Weights of a small multi-label audio tagger: arch vit.
Rows from block 7, named by matrix and row number. Rows with one number belong to one attention dimension. Each number is 500 + 40 x the weight over its row's rms, rounded and kept within 0 to 999. All counts start at 0. Numbers have three digits each. After the name is the row's rms in percent of the matrix's.
# q: attention query (model.blocks.7.attn.q.weight, 192x192), inputs 128-191
# k: attention key (model.blocks.7.attn.k.weight, 192x192), inputs 128-191
q.33 100:548492501572466496462527488510477518483487559502487516483444515479518494495404590534431522429567567524544505488449479545555500546510485493593548557504504533583456564577415461414546473488509430
k.33 101:491524522514491461449492458509452513550508489493496460519592443456533498487414471489508467541488459524488502499537510560547511486451500452495506539540422560521545420478630516441458499571533519
q.34 111:505458416493485501527429532545533500452500465492488539522506486496539451551407542500498506525541445552489475461494511533398498509517469505508455508448496560492444477466497476535490505459504542
k.34 109:421486512468489473458524485477598500512580524558513463530411555504467455546585437535492501464454538488543511473526498537465522487467504462528529441516589501490467465511543475456549532555532590
q.35 106:566481457529453536549551543473499592483490543556571534486486461444442440462442442491516484543449495440494540508499562526489497514490446490500468512549462493477579508533504525502462479483541493
k.35 113:494507501423481495507489476444462521525482521465470522507445505490516562538506534522543508515540522494500486485517504562536449555513542510494443454492490544479516560562463406520506534516508546
q.36 104:556520487471524445451518542405529480500562505451542453521534466566467502582475559486517446429510483412437515501502547481431488508467505468517459469481495493454521496505514455479483552537445504
k.36 106:536453546659502505530497416513461583499476456513456475440468485455517516498479552475540543640434480534507514546528521423482495485484451530550458501547482533536418488466443519578500461473505480
q.37 097:559465461496517469454560496536490478513505554589524460502549444479525414510505512529528548451492489540516462473478584458499431482503497540430426537569531421506478487471500498430511492545528548
k.37 101:511554488432537449549527513453549544439421481487489434498491467589500557542569549516515456504565475556417538506534438567465607490495505475532479459487508533532491474517516436495558543470521483
q.38 093:506484569519524583502480529515554460576520482525478575507573474578446524551499518522521500564451459557546419503496482492488562414498497463450531498413471475535496516414513505520501518573453529
k.38 088:487447482537490541555408511579483513458555492501507465557491553523481512503485581522519528460568506548454540486488572478489504493509456440472448463534383482528420432472482540495450445499506461
q.39 103:545410471505597434539503484478493468493494442546521516541426443472448444515571545587445508503507499494540481510461488426478436555424551444504465531529505496540504522438480481494562529456465582
k.39 102:504513523566441508456485567475539464409469517460499459525497481580491467513464483530492552471452430436469544481508493463448565543518467516510443441455464521523514485492508621562484514525448516
q.40 100:518452488515477472500496564394554495451472533552527536424487485508504441504422488408488495493551476454540562498505506578427543504488534504499493460424500489486477569560436481452489496515501495
k.40 092:434493562434521536491537450432576498531525476448492469486546478563586490466479438482497516467542521461601483515522523562515495500483546572522526491477513472476515472529468463524443491456505527
q.41 101:423493495471472501482541516469446525426525433511511504525451473444514487510508535475435491549492424523497463568573443548494484549538542456538504502480461466480468456501534525557481451458588517
k.41 102:420442524502456492488520485528479552463523528535562509471469510479524547496587434506527565435516551471508462515486469575473593425498525485518488511502479531464558541381439469480534538464500587
q.42 102:485487578505637510528566402477468544532524586436539500518505496472470511515553519452466447481504551474535470500444468523479603465555415466529459489467531493527513479510539555471462502517493524
k.42 099:454490537486518495512440513498472580553473475464509493465573507514451482474457506496522486485499440468464486482536531472511496432533491470421505555467491539464540428462531426417443481580536534
q.43 107:476373478534523508456387466464443498514439503607467485468479478470468443488467540519456555527487460482523467437508486534536605520510403499435532588551500454525488472551524518463516495536452469
k.43 100:391550522529463509548481523478448469532514512503525563521557563469584528529456503518491457515549524483382561542572469536487471504561479428467445469471502501545494466483517548436452451523487561
q.44 107:480476471524475500539567515509532438559479528481475535497459511484473583483487503458526490506487477503483506484429466495428550517501538461433546519434428559545518497500473492509498498469470556
k.44 099:484479484486557543517460491513548469582587434447457496532407530518485524493496446485513549517527521510482476532523586424502540515456548430545474461548482482484513532492547502502495568475507381
q.45 106:551494505527588537538538460539452612572474481505465477527475469486491437580480488497495493474460547495499457487461554471505540490468410519466505507481522469523497534486537527589482528514509490
k.45 097:412513469501443509505450582501509474458487446478455470511543550528535535467494536537476510468495443520449526514514466534523468490526490380471435544472501548548469488503505485441444507511466513
q.46 093:416515514494518430517583409442524501456526522499474520539506514523524466547508509529525420506488527535503496483522572505451535420494510416464495523498507550519491524520486520498440528423541522
k.46 102:494552487531488512518601492455530533463497547387538489471543516509494483502466447576486469464467474513490481431549481538489511497499596447482509522474537531490499443473547480555540453491565437
q.47 104:517471554526493544540462565516553509440520508513495462449507514425490483504514530442560497486465408471486498483523442473550536513448499478515467477466428559468463499524459476472536514516501457
k.47 101:481570502465498520484499427470512518524427524570540527532500523533511495424445524463456504475550488481554519589529569527513448491467457499475500545543552427505536545471534487565520456542510579
q.48 103:527468547470468490444427431522430549483461522515465549471468499541521468527599522488415442512475463531477485475477504476482468493460487498477427444528531467488528437569519563561564552556519526
k.48 104:462526505532496488490563474508526544516566446493473594482512517499509533431465530560431500496475539454510469467493469506562441505508511469555473469461447582510474524495450445489445468504408550
q.49 097:508522551531437459515493543514475491521556464547564508560441536473430586451531454536489527568554519485432563515524438552445418502476527471462435419528463538543448589466496558507555527494492492
k.49 097:413520500542559526465451513478514498482456444495582531395478551492483510522468486494549484470525507552553514469452538530511488552440451543425503530510473447482528478554501505465542538519500465
q.50 102:444504542486445498521525500503547527500521468480438530521507510451527500502548532552512522491470443465516512481494485516595430529483509476459529491434515604530497494502466551528526533464497535
k.50 095:552535503491497449459515459466427501463510558491491541533496458560591507451514466532451511530573472525515479498425531520411480485534451462487460478584489478535579620469485481532501508523527507
q.51 093:545491544514531552483493463531444510499604477498523519449486414488490495516499507515454453454528546514513442526526489491437518509522490512447442517523558532555567521469507533507535490607544521
k.51 093:448558460491398528441493467441559483584438461501424521518506524535516473505503501454493484499448401479492561519456488481560504467497434509490501515488468519453459469517452443485442596534456488
q.52 098:477484569461544611485480511492467566476455470515506470572460492432527480468511512511511530414482515524488455490532499486518548554557470521477532574496467557470450526519499516464510523481420456
k.52 099:414501550520537438492518532542521523522415533550562503485537550499496515486550512435461504556520464540459475555431529501471455430482503500499516477463484499501438451440580478517522513535547539
q.53 094:549541580489491459501524457550524462476448517509550543523560440538517515435443518519516463412482471508485490447522467515490496397553473479465414503485508506509541463514543525506594470536466475
k.53 100:527442467527444499554531603442563530532528510582461571531459579490580501542439484522472497462548483522506554477496499527554467546427455533509523480521427456467464485554510509538555538471513574
q.54 102:483494548499483554449507502467460491523534485465541443485445508526582571504555382513532520506443496529473451495443508415523508535492474592520550508498488452451553485500529536536502468547500415
k.54 095:511552460480593495549503463483508548535501422532448560526569468477547506527380548437488566467509479534393498508513471493512471487517500459538434499479497476505452544487554513519521477530506471
q.55 100:445488519486469453483533555473505512448454451586478478501458537515581580500499503465517550538480424466514541573491520504515461506505494506512519558488448602501472458530419532462556486437504488
k.55 097:487493538473615552498525485459550516511477527488583517474479479458476526434469425525387530480567484502523500505525563513522536506484554539513575504536536491507558637551465449491480509473558468
q.56 099:454479507527526539595575565437510471588498485514566520555486501513462415417506459430539518555455498426454497482604523503489523509501483510499531471499512507494476506501529496504516449498553418
k.56 103:478528456462535550500418526499413429488542458409450581470542399524512523529540639513514499448479527519506476482480527486420487578501541503473466510450520444521488509465402497501528489535521429
q.57 105:493542491471410499457459554572488513526500552506558563547449526516532539463475494494539528532595571506497491533458497460536562510536470501481406435438538417528545449547430481493462515532545538
k.57 109:484455506446566521522527493471551483518516463496516502516517458420481447454520475507525427517453519473493492445499534526505449536515509415516560504458497520470565447527528431582492493475572443
q.58 108:464535581489479506466449522533538511448451533475524526443447472460471449457566474563475483464465551514483506567491422520577503512535543537531526522487526474541536441535553485504496452511526513
k.58 103:475489463459472430520520544508496531561520572475483411468500545542450492520474453499507425542507469475497440450485546532484437503552472502522576439486497496393537548525589528515467473487464542
q.59 106:515573557526519497543583451500452456478526512505528522589477442484468594467480514515441435499522514572484470502498541521498449479480421537506507520533561481543508527470491493477503465502523460
k.59 102:529478468416524511492471567427531464452480483513454518511523486489474445544425495472570620562465530535526477404521458539499534502457514513425528479452470570481481541488454550421470567524442559
q.60 088:471492551398512496498507522504509501531475457570519496477539471562489521517518562559506490537556539492496458480510517469518527461473474491605447523559557471512556488540503558434515546544488482
k.60 098:473464490501465507502505518471523518489534480521474470493519515453516474520582493529477541512514492412471473498481420483530512456487515495448582408438464438438507563505462593552508513444483481
q.61 098:509432469528436568536502536546570498468529479480555530466532534536488490534438510546548506550507469528506508481499549491403509460505459415509551463499509484442446509462555561517502499495473528
k.61 100:548530435534446480537456463501574532505502520473509536539519493553563474528548435519539441523543446504498528462500489513512508471569502498472480542525573478422460519449507427547524465474453529
q.62 104:544497468439536473521507526511488502466511549500478497509557448481546449518454510608457478439560541544521548519529546510576473494565502496405494525423470462486513564450466546527477466526512448
k.62 098:482521515516411445477511554457513503516556535571453472478477554475453482475508471453502450543517408552512522530527458432445511465520546466463488496521418536493497455458485431497547554484432477
q.63 107:510630445575559497507510438513473498556474533503456530502471525496475505460442546516483545524504516486446427501434500431454424556536513507416558529487486523514449589559544529494490432521476511
k.63 103:539521564473397477519424516480490528470523469422436427510587496484477570462458454497554532504585492446496534514490461523479502465387539559515430505514563562475503414470514448548444523533417500
q.64 099:532533484483525443460573490480405520530478487546497435544447519533485526507514490456495450569518460454530490515517516557498474515566537554469473518559511494496477528429431531506570439466506539
k.64 097:544495431562529474569516513471407573558434527531543480520478491482524451529451499450494528471580440380412547518497468467521513453510463462500537520507457510520531500462445555531520467441443558
q.65 093:518584562455527483454464579524455440490547441523526524477551448453457517475439504536502527582543524541459519465500516531549486468492500505509459466574493486512554521554481534505476482523486470
k.65 089:484494567498544442537530483507475450539591588515474486518504517512548481505435472469578446504507508571471500552547497512496528532505521414559475564454413496451484442584481474531526555504561537
q.66 106:462468395582453458530507529471529541559436574541466447462389543552550452494485538499507523508501477450455492505447487491485482467532462518470588486435416542507510472438494545552528531421560478
k.66 106:536532531467475570548469538454431638459502547493514479537516520507474493492429521475573485520461476435507459475466502572491559539420572547503453448491519461551553523547462547524525502544548599
q.67 093:452494527516488493483497500460550470551515485420588530542509509596577463454487538413456537418467473553516472450510514502478449512489415503512541463501487538474466481555458462528474460464586531
k.67 090:475525528537478505429420541479514479528506521499508527464454552524521441625525475482534465531513544460524522524520525479450584506536509516441506433473564455444466526578461497561478515520596509
q.68 107:429627469550455571478479500444490563538495584478501503539485420478504528481535619538517494538420438509443527468525435488468483510455485472564466464552504482539487530520474477481476571471472500
k.68 105:521457592412525454565464614437552531504542529569479465533470502473554496549559508483461543554541468521459525442461471500503477504526479454527403438511464461497409534520473479497523461474503499
q.69 103:491474455560517483515472477430540477495440540467514449494447500558435467484555573537484489451467491477539545526555489472533462501489483529474428485531507386483453487542588491481566457509564517
k.69 099:478552467462449455503420445431491464461518548447519483499534523464467501459569530500549496544489408535512538484518492524536451520408586475540482453500516520457557469468479554428551476468551471
q.70 103:529446521528533495468409523546527484472541552487490512423513438423511569483511537414488508485541500565489468573362570464527530416439511501526441562480509473493565467510528466447499471551580426
k.70 096:522506537429502533529464498584608481491575525452540570500486515496574475485518497460412478483527519515488508569508505499522544445505492483489437527460562524500538444554532450502462540530529450
q.71 104:532510443561545513502532519558482453530526475515526428479470537524513535477611489517485467529507542478474503462533533512470457549490555485530558500464505563436514519527496589490519448459551504
k.71 104:535508466510538526519480478525416478450499520496467540512533520516494464487454493484491513527453472555507480447520483550507485486518484538493555541421422584430537504481524583540510393499470486
q.72 093:522551478511510533531478530474453474509503561504495494519472505513530475489422505491511458521539545479601406495486444502524520540402494463458428506561488467397521446447528562521506535454466493
k.72 100:517485597514508459451495435514465477475462484477573517485568515544523506506423510522439486457548443484526545515518503458545492505460517496544521456419533525483486483426541439452467516518528519
q.73 100:520522483475601460498508497459531485535495484464503490537535569480588430433474566472410537516501567469464512499543408469519485508456566518464486473494560469550596578489474467569521566548447499
k.73 099:525481457520513541590577504446467453564476571489476457516502549583487573493451517499470455521600513525482559471476530459525450549441529513503517496498504490540448446548489436499543501573511468
q.74 112:462449520481571555563488527498474502547533505485429501524489546581521526495509518486412487482453421515570539464582410527514486446429418488556474454480461498570523487511468515497524507514503492
k.74 109:510506558467496480510449432493465568477505493517459449532478552495543480515489514533465464570481489556590451516473539463451508477477495505524525438502523498500461566517539454515575504469498494
q.75 099:549496511474561454456553549560460492448551536500562475525476492435546510438548431456449506471544559522485498529512522490481450494490536513530464524516539475611474530558481534490522584546411483
k.75 106:498587452560505446525510456442510439445494490482481571533498472457545603461473434552480481517594505570519542458440476503556510477469503549535527552523471452545515468509481503505499503567556431
q.76 097:509516493506510455529498481466494496505409525434438501493516528538474529510569472502545523478469492509463469452558444602507514472592429493480478545512481502525495491536515539594520542455518547
k.76 097:465485575481524400529440478517480510509485464506484489510565458594494520484496471500530445437546573447521502460516530579466540533511491485504505477527500524530469509519540502529547464507520587
q.77 096:513424544492560528553451456489422538474460556553540565511456458509527526482471455434513506468462468492530487496538466485502410482538520449474433546495507501456552472460509455443438561511462480
k.77 104:530489442514520501430472451489451541450523527473475482469501543437526520513473527462491526443425509568531564469542508523505477417474448469492502519497488389504473519525461483450568520512486515
q.78 100:533501479462478499526529551442459485496524540463497516488494443501502498513495412436479515498416503505486496529484503552477543424523512582417393560531502465486514505543480482476465457609553447
k.78 110:568545488459471542539533451525542469497555465469470545543486500520557614508512448471524467468549550493475525506457575460479498492511436521493522442444486454522462469598534475500447559562541536
q.79 098:484489501502569514552482527555526503477520451512467575523519473520572539440448489490512511472514515539460477542414481501460542504539522441523470503550523531484473526486534531559481521570478492
k.79 097:500499507494512566502511627467471458525479526477517526473502441549576510500504532451461461512567557543465550453467531433557454529527470389512524488531432480505493461515508516582533564488499498