config = dict(
    arch='vit',
    model='multi-label audio tagger',
    dataset='single notes of musical instruments (NSynth)',
    train_examples=184686,
    gain_aug_db=10,
    n_mels=64,
    hop_length=160,
    input='log_mel',
    spec_augment=False,
    win_length=512,
    norm='rmsnorm',
    norm_position='pre',
    hidden_act='gelu',
    head_dim=32,
    fused_qkv=False,
    bias='all',
    qk_norm=False,
    parallel_block=False,
    moe='top_k',
    num_experts=8,
    moe_every=1,
    expert_mlp_ratio=0.5,
    experts_per_token=2,
    shared_expert=False,
    patch_size=[16, 4],
    layers=12,
    width=192,
    positions='learned',
    pooling='attention',
    num_labels=36,
    mixing='mixup',
    residual_init='zero_last',
    optimizer='muon',
    muon_scale='spectral',
    learning_rate=0.023,
    momentum=0.98,
    nesterov=False,
    orthogonalizer='polar_express',
    adamw_lr_other_params=0.00095,
    max_grad_norm=1.0,
    max_steps=2800,
    batch_size=64,
    epochs=1.0,
    lr_schedule='cosine',
    final_lr_fraction=0.01,
    warmup_steps=140,
    weight_decay=0.08,
    adamw_weight_decay_other_params=0.05,
)
Rows from block 7, named by matrix and row number. Rows with one number belong to one attention dimension. Each number is 500 + 50 x the weight over its row's rms, rounded and kept within 0 to 999. All counts start at 0. Numbers have three digits each. After the name is the row's rms in percent of the matrix's.
# q: attention query (model.blocks.7.attn.q.weight, 192x192), inputs 64-127
# k: attention key (model.blocks.7.attn.k.weight, 192x192), inputs 64-127
q.120 103:529517452542497452496506444423552488421517535496450557462507468492513449570528379535545481581473480500484395542475508441494446500525516379482468558537521497506494494494489551522427466537526548
q.121 095:470576471512446434484502523459458539505522494495455528588508532596505488522527461431566451505452473512515443427455467425490478466439499517443481563556507471522561507519461470514437544588505509
q.122 110:589436509568528512557437595469571449424450514501490444431574465515519470492543488493561483533436505475412528574538480542541488547498493471510504517537456488502450571554548478688484428469464580
q.123 102:501506613516530598464459520432560566489509443487348462420578420442511551434464452506414534480446528519394529545560577496466472490449453448524504457444458436469496477480463513443419483557501469
q.124 095:459536583531468512461552500513482476532563535488494494452449494463483428498583407505460546518446539505525496577508516440551478514545598491484472481430562415401436458580480418522514481553516468
q.125 107:525569488481548509431524437378509510440486519479451501451515499437471486573596546493488408445409556528418470521518538462537459459512528508448489590539511507470439455595509521488477498388537579
q.126 098:594509447460440475537537516418481499455523478507520444430371504504470497497527493599509441493431545472575568529594415484473519534391476518482451530486604587567540488602550543548470490558506572
q.127 099:465546496506498419516540590579552519613482494481545489416508567569462481415434518497522552499499413433472487447550472488453504475442560534480517495435514503421561503501451462441524450449554519
q.128 108:450420626546522476475520424510490550529473514593535547391491463418530440564569616446508445499496465558532493545490418468586622489620465473523436471369470548454455483518485492568522553458451502
q.129 107:467516444489499409558513463466559508550434535374452472449531522548465521485482503458493570473461458533429495512439503510494577506546562475500424518459442460545444484581526442493503598416482436
q.130 102:530561490394458454553525550524492420549470516521490491505571522565501547454528511441478591450499513546485465471517463455447474519526543511614496524444544499489527470600501516525375514507486497
q.131 104:490477485487543430538493571556514538530504492526557626498465435364557423460525511564564614500441408519452485476561468496523538465521584573542398454471470597405542470456492416517488508529506605
q.132 114:581447532466505525436442472532511535548583479499478510492539517545500455438508448546505527529484517459425504546521428481503481529465511538516482387574499476459451616522516486405555482445425532
q.133 101:434479529404463484522517543499541518491419585530567471404466485575452436522578547393562456504468555534476425569421479478516559582582492487551426465469504464470558438515509603533419502443517546
q.134 117:498522542538487522436566563546474433495554515561500457524474519506481424393463537512572463511494492479478488481533513436591502483557507469460365475495510571516492550485514464540474535567463469
q.135 109:526427502533594523519482511633379494458476481504626505470484454441529510462477507489473450456469522488478499505476501517569544578464435484547610544405460477507474469547504548448503478518460514
q.136 112:492516482434562507577491527461491535498557520574525515471592532529495587492475482535541467562441644487528554471433515479525518479400537516503497532435455458504442511455465578597508473480472561
q.137 109:482547489531511508571504560632535568480531557446471510398607453443551564521525504487570453424526504474480451483487449511570431487589514504566610503437493568431390516514503435561431506425529496
q.138 107:547491513488558534511464471526450427521520513494531391537582509512488453481464428541436559465567443656445380450464387527432428478531459447519483537454565549392488525448494478569583528427523491
q.139 108:467531490440565541494479500452506466579514535521404455494580510570551476412529567495448480517427553555454418441478491578554517494471535429525465466472530445457419531404466483461467446547520512
q.140 108:527519517488556500472529531402514518532482479568499460549537516502427380512551517482474509550457529482535547533573529527564498419325511390467522473475455516533526551456528466563539548541530530
q.141 115:563448505473504537472537486555492434477416431440581481557570507472484498521491507509441507486533494458488497510544533426523421381572531397510413407496502509536550538534465495482584446532569508
q.142 106:483444441556534597519469405576443442592523544452610440511530456438503575522518433548507525577480373521530525488513461543456539490432525537574550429551424594535526428530509459525449596471463500
q.143 115:496502605451479505439540484466464567533557478559423539502458523502513499588560466463558481536497588605410510539534559471451552489507447559439543506413506613485458463549422535519463518540568549
q.144 106:414567473457507438492478513561524494460554413486431378402504431501564435484557522477494485463530396516423560585432478513405524468482504521469577495457492504534545437480489422455521422491543608
q.145 108:483446425517505434524403470507479551573454529488536522422506468478521575516530544432470458445449459510475601524466467569519556458554443531538454444463516519579494535535466475594522553439532426
q.146 103:507445476358501517486543551505562475509469508472486480496511493476533531474497391390433426576573497465535533550542455541396464537497577529552503384464564554472574567567482547583488448498430561
q.147 107:510453417602546450521449489435546537471476496506502500551468489567608516483605499430481494486512512432539561422532516490436429442491500467549519520428557553449446505416474570488454530495466487
q.148 102:523498527440561425540611464453509586472429456483519502500423554452506407395480496400509577552525544565520485425511559540451535472578522535490460480507467456480477529470449488469404537570534471
q.149 105:477424463454508490466475551470413505461404465485482460495403546481476606515471435439403510428579597557513428445575456564482447520481459575472490529465563486467433524625501561444482486516537531
q.150 107:497469410522517551565503418434449548464430465538511532560576524458509641544472587489465437535467478537428443477453472561511469541517439503549521526444474545525508581548441475542506508473567536
q.151 110:442489416393460636541538462549514535473482509538489561531535509488578503546496497504533521551518539523502401473512497475463507567532539437478558548534461550515535539556491563513473483539389445
q.152 099:501533532425570505480459528497478506504590471570453493424536457472517521521454455516542444486466471462458502579465508526565538480525542484434496370594431514459580575512506540583452513527454459
q.153 113:585587560545530526508488439600484532394490553589543500468441501406508571547608549542461458453586431429480458393569555549431532560504472475444414477516501488386481454543574507542564549496500380
q.154 112:484526529428436476436491542527487507581507460488497505510445491504536515570471426472545466447420468461454535505428465436479457572446464560468533548523418500563401439491481351460443486503563549
q.155 098:524563486489489441470443463524481560516518522422503461443472428484381451470511558467468440481491498407495599463460572405488492580442496499464488557487556581479487465513571632498444478487502496
q.156 108:562532510563604396525450459470546564538489456453514475502484387518478538451495478523526509397556542527495462453504454490424525510449453563514555555511577392495498457479496554406504535459498482
q.157 101:536509549541531549508546569594476453613553489430507492500489532521549510484471428550592557470462505485511483544523461507514509524424623434452498591564556562580506504509509510571550488529485465
q.158 110:497602523479439381485473426509521443511545555545524522563467516464466600501498440407582413467443440430451494457531538524570447527505559513519478449432416509507568407469571534503449440505482496
q.159 103:535504435475453597474447556490564513566396480473569505436527560469463433481579475472541521441451524543437477412557524501541561459569503544470510453571549549444551435492434467489524468480464437
q.160 083:558534528511507500469590504418530506445381561494438502436442503539447466513525535491454530518486460505424543545484503548565443526525493599404424438508481541428548513544550488413543539438578558
q.161 085:463462509605474545522646473505485546438513494481530564471544493474469574461566570546508577550571467435496545478476419446490531582494479530451507558480460505521511458552483493470535418473495362
q.162 090:476579529451498485564493496590470496458494511411547544560494454501447411509516505451418443459514421555536477493464575552552514472507446585537503473520431494490411454529585547542473389536400573
k.120 101:524480469534517478560486528531467508543494491557544551465518475437476507536574536490547534514450460494483524426542424477517532558519496468408589466511470482455508438533497444505545517442551547
k.121 091:485540498445541477486465453566483526464441443517560478481521584430561470465494510518482470506512491577563465428446542564463506582541504524559445508522529562451623538507574508589537505474508524
k.122 105:510466487510466495480469489502537487535423396510482454526490551498490562535559518541481529587494485511552530465443334523475387512418582429627554481459521480446488535491567546446491503535637466
k.123 096:545560589594560413434495456534459444481455481505557589573449532448526476500493445514536468496559550493546628484540428537491502525490534364540570484575515599581516507546520491544520496445456487
k.124 096:487504532465503477518583552454391586440517456568502478539538558504488393461475648476572388475534501499440499530495572583503503424503428496446518501553518540472531582466545479644566467562534513
k.125 106:478479514473552499521552533628524532466543579473600555480480533465484538433582398490481518580460498537558510461481521610540539487459452517427525551545532508463521433428567376504471498540552533
k.126 109:479528509525366476482510399525494504470521534468481511450431533423490574502572503431617479507488488389437538530488472494490622550474484546472517457385452481548555489500594497429504450417512421
k.127 098:571524459531408533511515522454459542551445634557506574571476475518475561507527612455560513522539395530513543506471524557551455491560521438595492571520571583413451447468559558440446524449449485
k.128 104:525410533501478459506493530534479406455426416519539464474452508465524477519434508601575579470388615499493495403464530511496349473560458501502587497531487514463520508404582516486457489490572588
k.129 108:472470467438512430504469505358559469456598476417446612457534427523494490533452538453518494491572534475503540560542585512525406520510487513495537496489513496407479536458533452544532433515567580
k.130 096:454556526520408565406418561481532519491531470481557468536523562449514489614418498622568591471380534578498526472497489538480456479458528569470489462544433412542455548490502550527498532526440521
k.131 105:556610568474446495404477516432524470472572444476510503417534474521511538451503524556453614571543552520398442472457498541508446557485404438537395450640543467441481454587528587585486450544427487
k.132 110:517467449456511447524503509575513483584483494570460554499491500530512490519515413551361441478529486534504401455354459457452561483542491476489530499491418565462508464518448574396591616412539566
k.133 107:575463477520485419570436460519487380434558418475500498493538518540534502526523538517461457454427424494556386553459450533477459461568463511564557449573534517493440489417463456528606507552495525
k.134 108:552543558511539463502497447569500418455422516399484499476465526458604545526514455595500513597558415458470387478531464544486419459485449533604532624545418487538552387533550526503509496437505474
k.135 098:546550557506505499534594525488541508501441526562455552394403465485506529580482524484491503562436548570603494468441559465519513478431453529509479473476472600453498463454505453520467493468511490
k.136 103:515510491499457433525428599457485433574475458459484398550484489548484500630467521508570518438521437548457444580574415434514492566514525558507461486473468540496524525368546466506532396470516584
k.137 103:455475463450537462463513510448521559531519515481460491484460495460570588431515458470517530518568439561449551506477496483479522550479583489471426466484528463508517522459390566457514397575570522
k.138 112:477518511500542463547496529426533570487450444611495545558538560490417561431491489478601496579365573388463445465574438464469497489447542571455599521408424471449414542549478560521515466536543532
k.139 105:463473540743552470498451495493494467537450441420557438432468532404504525547471513536560456506508486569439450492450507487495509499492483532599514557533457459419465563492543493570506551566476566
k.140 102:572489445497498595500455397569404461576557526545499505599581522536505408481557478533518570525556574416561499459419495482478499543401450477504500532493494483465701459453437410483503450508522502
k.141 116:491492512435559430469478512464412494548499550546514495431527561449432419481501481521624444495407546575505466453497525526553427522509495561460485549444466517548470578465481504553494504497571443
k.142 106:532450526474401396450573446486510431463617436463478540554531525547503492509505536414525514467442663510407470438509487501499540489520512461462461528386551544493540506487405487451455477631535533
k.143 104:454462562503509491547496467592412393557474451460571571540577481495517612533520523505454453496502399511549406507458448537540500577566478506499501477549494412489495503485447482532555543521444538
k.144 104:480580380479429575484536512439472497532525555519498497508506504525506501384441499500438476578513518537441489552463538467552578597522548558527510505531521494420592476468506557470536469589578447
k.145 105:550569504514425456494542442527514504524529445351496608485440585535466404485534436429476550557430460460465519530498564520507495532483489474431486534482508495630468521456446477549459486564479602
k.146 103:510482444545470528385394506497494436484576587553476535478456512524531450457551471510547466391567437511529538543483509441518533404596531487484497459534448462470461539488391574444541501543503415
k.147 110:489395461576509468485504498447429576512403486463454480607569525515471558520552439512490559525546556483430511532497616480495473570487604450491451502540483388563473549418548482459534527415504491
k.148 101:589439516477463498448517575473557519479456580502498487482476517483481453514532561626423436525641488577570531375456501436560562603480466475505559518588450472547505539515553486554536528565562584
k.149 107:532498590531419454481531513535479632501655532512465485468519491562471519426557396527511481501545521540493481514485445496411478565535534470514506552455387592526546492562453480454589509419500522
k.150 105:432542530474496528461478517437441488530532492476563464511548487411505530487472344453567499561487590482544532469496482451475510558487530564453571457485420547511489491514438456458432458528454458
k.151 111:507560541451436515440512591431421489579534482514603494603488470468485490407525492461457466459578524534472555458505460476422509518486484456530461434513477520427458562529563489508459453486512518
k.152 102:518425572467483482473653550565532439492483601548539582484549537557504492457488513477506498485482426522438456562542544472510545553379568456594477511449519565486478500588468440531456402559491487
k.153 115:505460525468542502467499445487414508578403496466520506485474489476441485463498408534469529433522565527508412600536505434483431434552518499559477522489525533500579614548558488477466523478557465
k.154 105:368500415529490598544493463486471533485528535382543388581444548505458504530523523508485466530542495488450505495500461494496506612485521507485404511496579420445502510550518484551500529461514614
k.155 096:516452442597459492517565565556474572452436469569478468559527547539489483553452405486442394421503470519407473544571432420497530420514443558518642492542458541490511472497483396528559434600522437
k.156 106:544424423475549478483520513459461508521529446541591532464567443521579569512559422501448561477549500427546591497460533439475551612434511476503457463523517577509477504505524368453490483449536443
k.157 099:541560431449581460552456397472456510427479397523489535543449510476439483485472506508491424459525512583482554555548521499332509465479482539448525475481422561434552490385552543481428497501490511
k.158 099:567538503409576477444443456550529520498485481539576442467432471507493480609512484512450531420459519554490545584415418526502433530554502455518509503539506484483450620515530524497531386455494527
k.159 099:429554476594446490539494496546469511383616493461545574388591511426507502490492465565428550580492409478532417435451516550523567516571473480554574513488435458471448489575493474569483539545550513
k.160 091:473524477528514536529481514576541502628525542443596558508560524526518523521642490530561519527491519415546500557432521476437499405469454533485458522383427471589455531430509358575526439465469432
k.161 090:540423477489429435547546533499453535536555428453604473603453458489444628503474459487509499424446531542575542470489496455488558492479542464514470561396466549547454517470450534591462496559399478
k.162 082:541476509482524540523472451506516560562397572497478533491438445565350520521447572516516459519562471514519506625513459522440457511449505523546473488450524538501518470604476649476530565439507461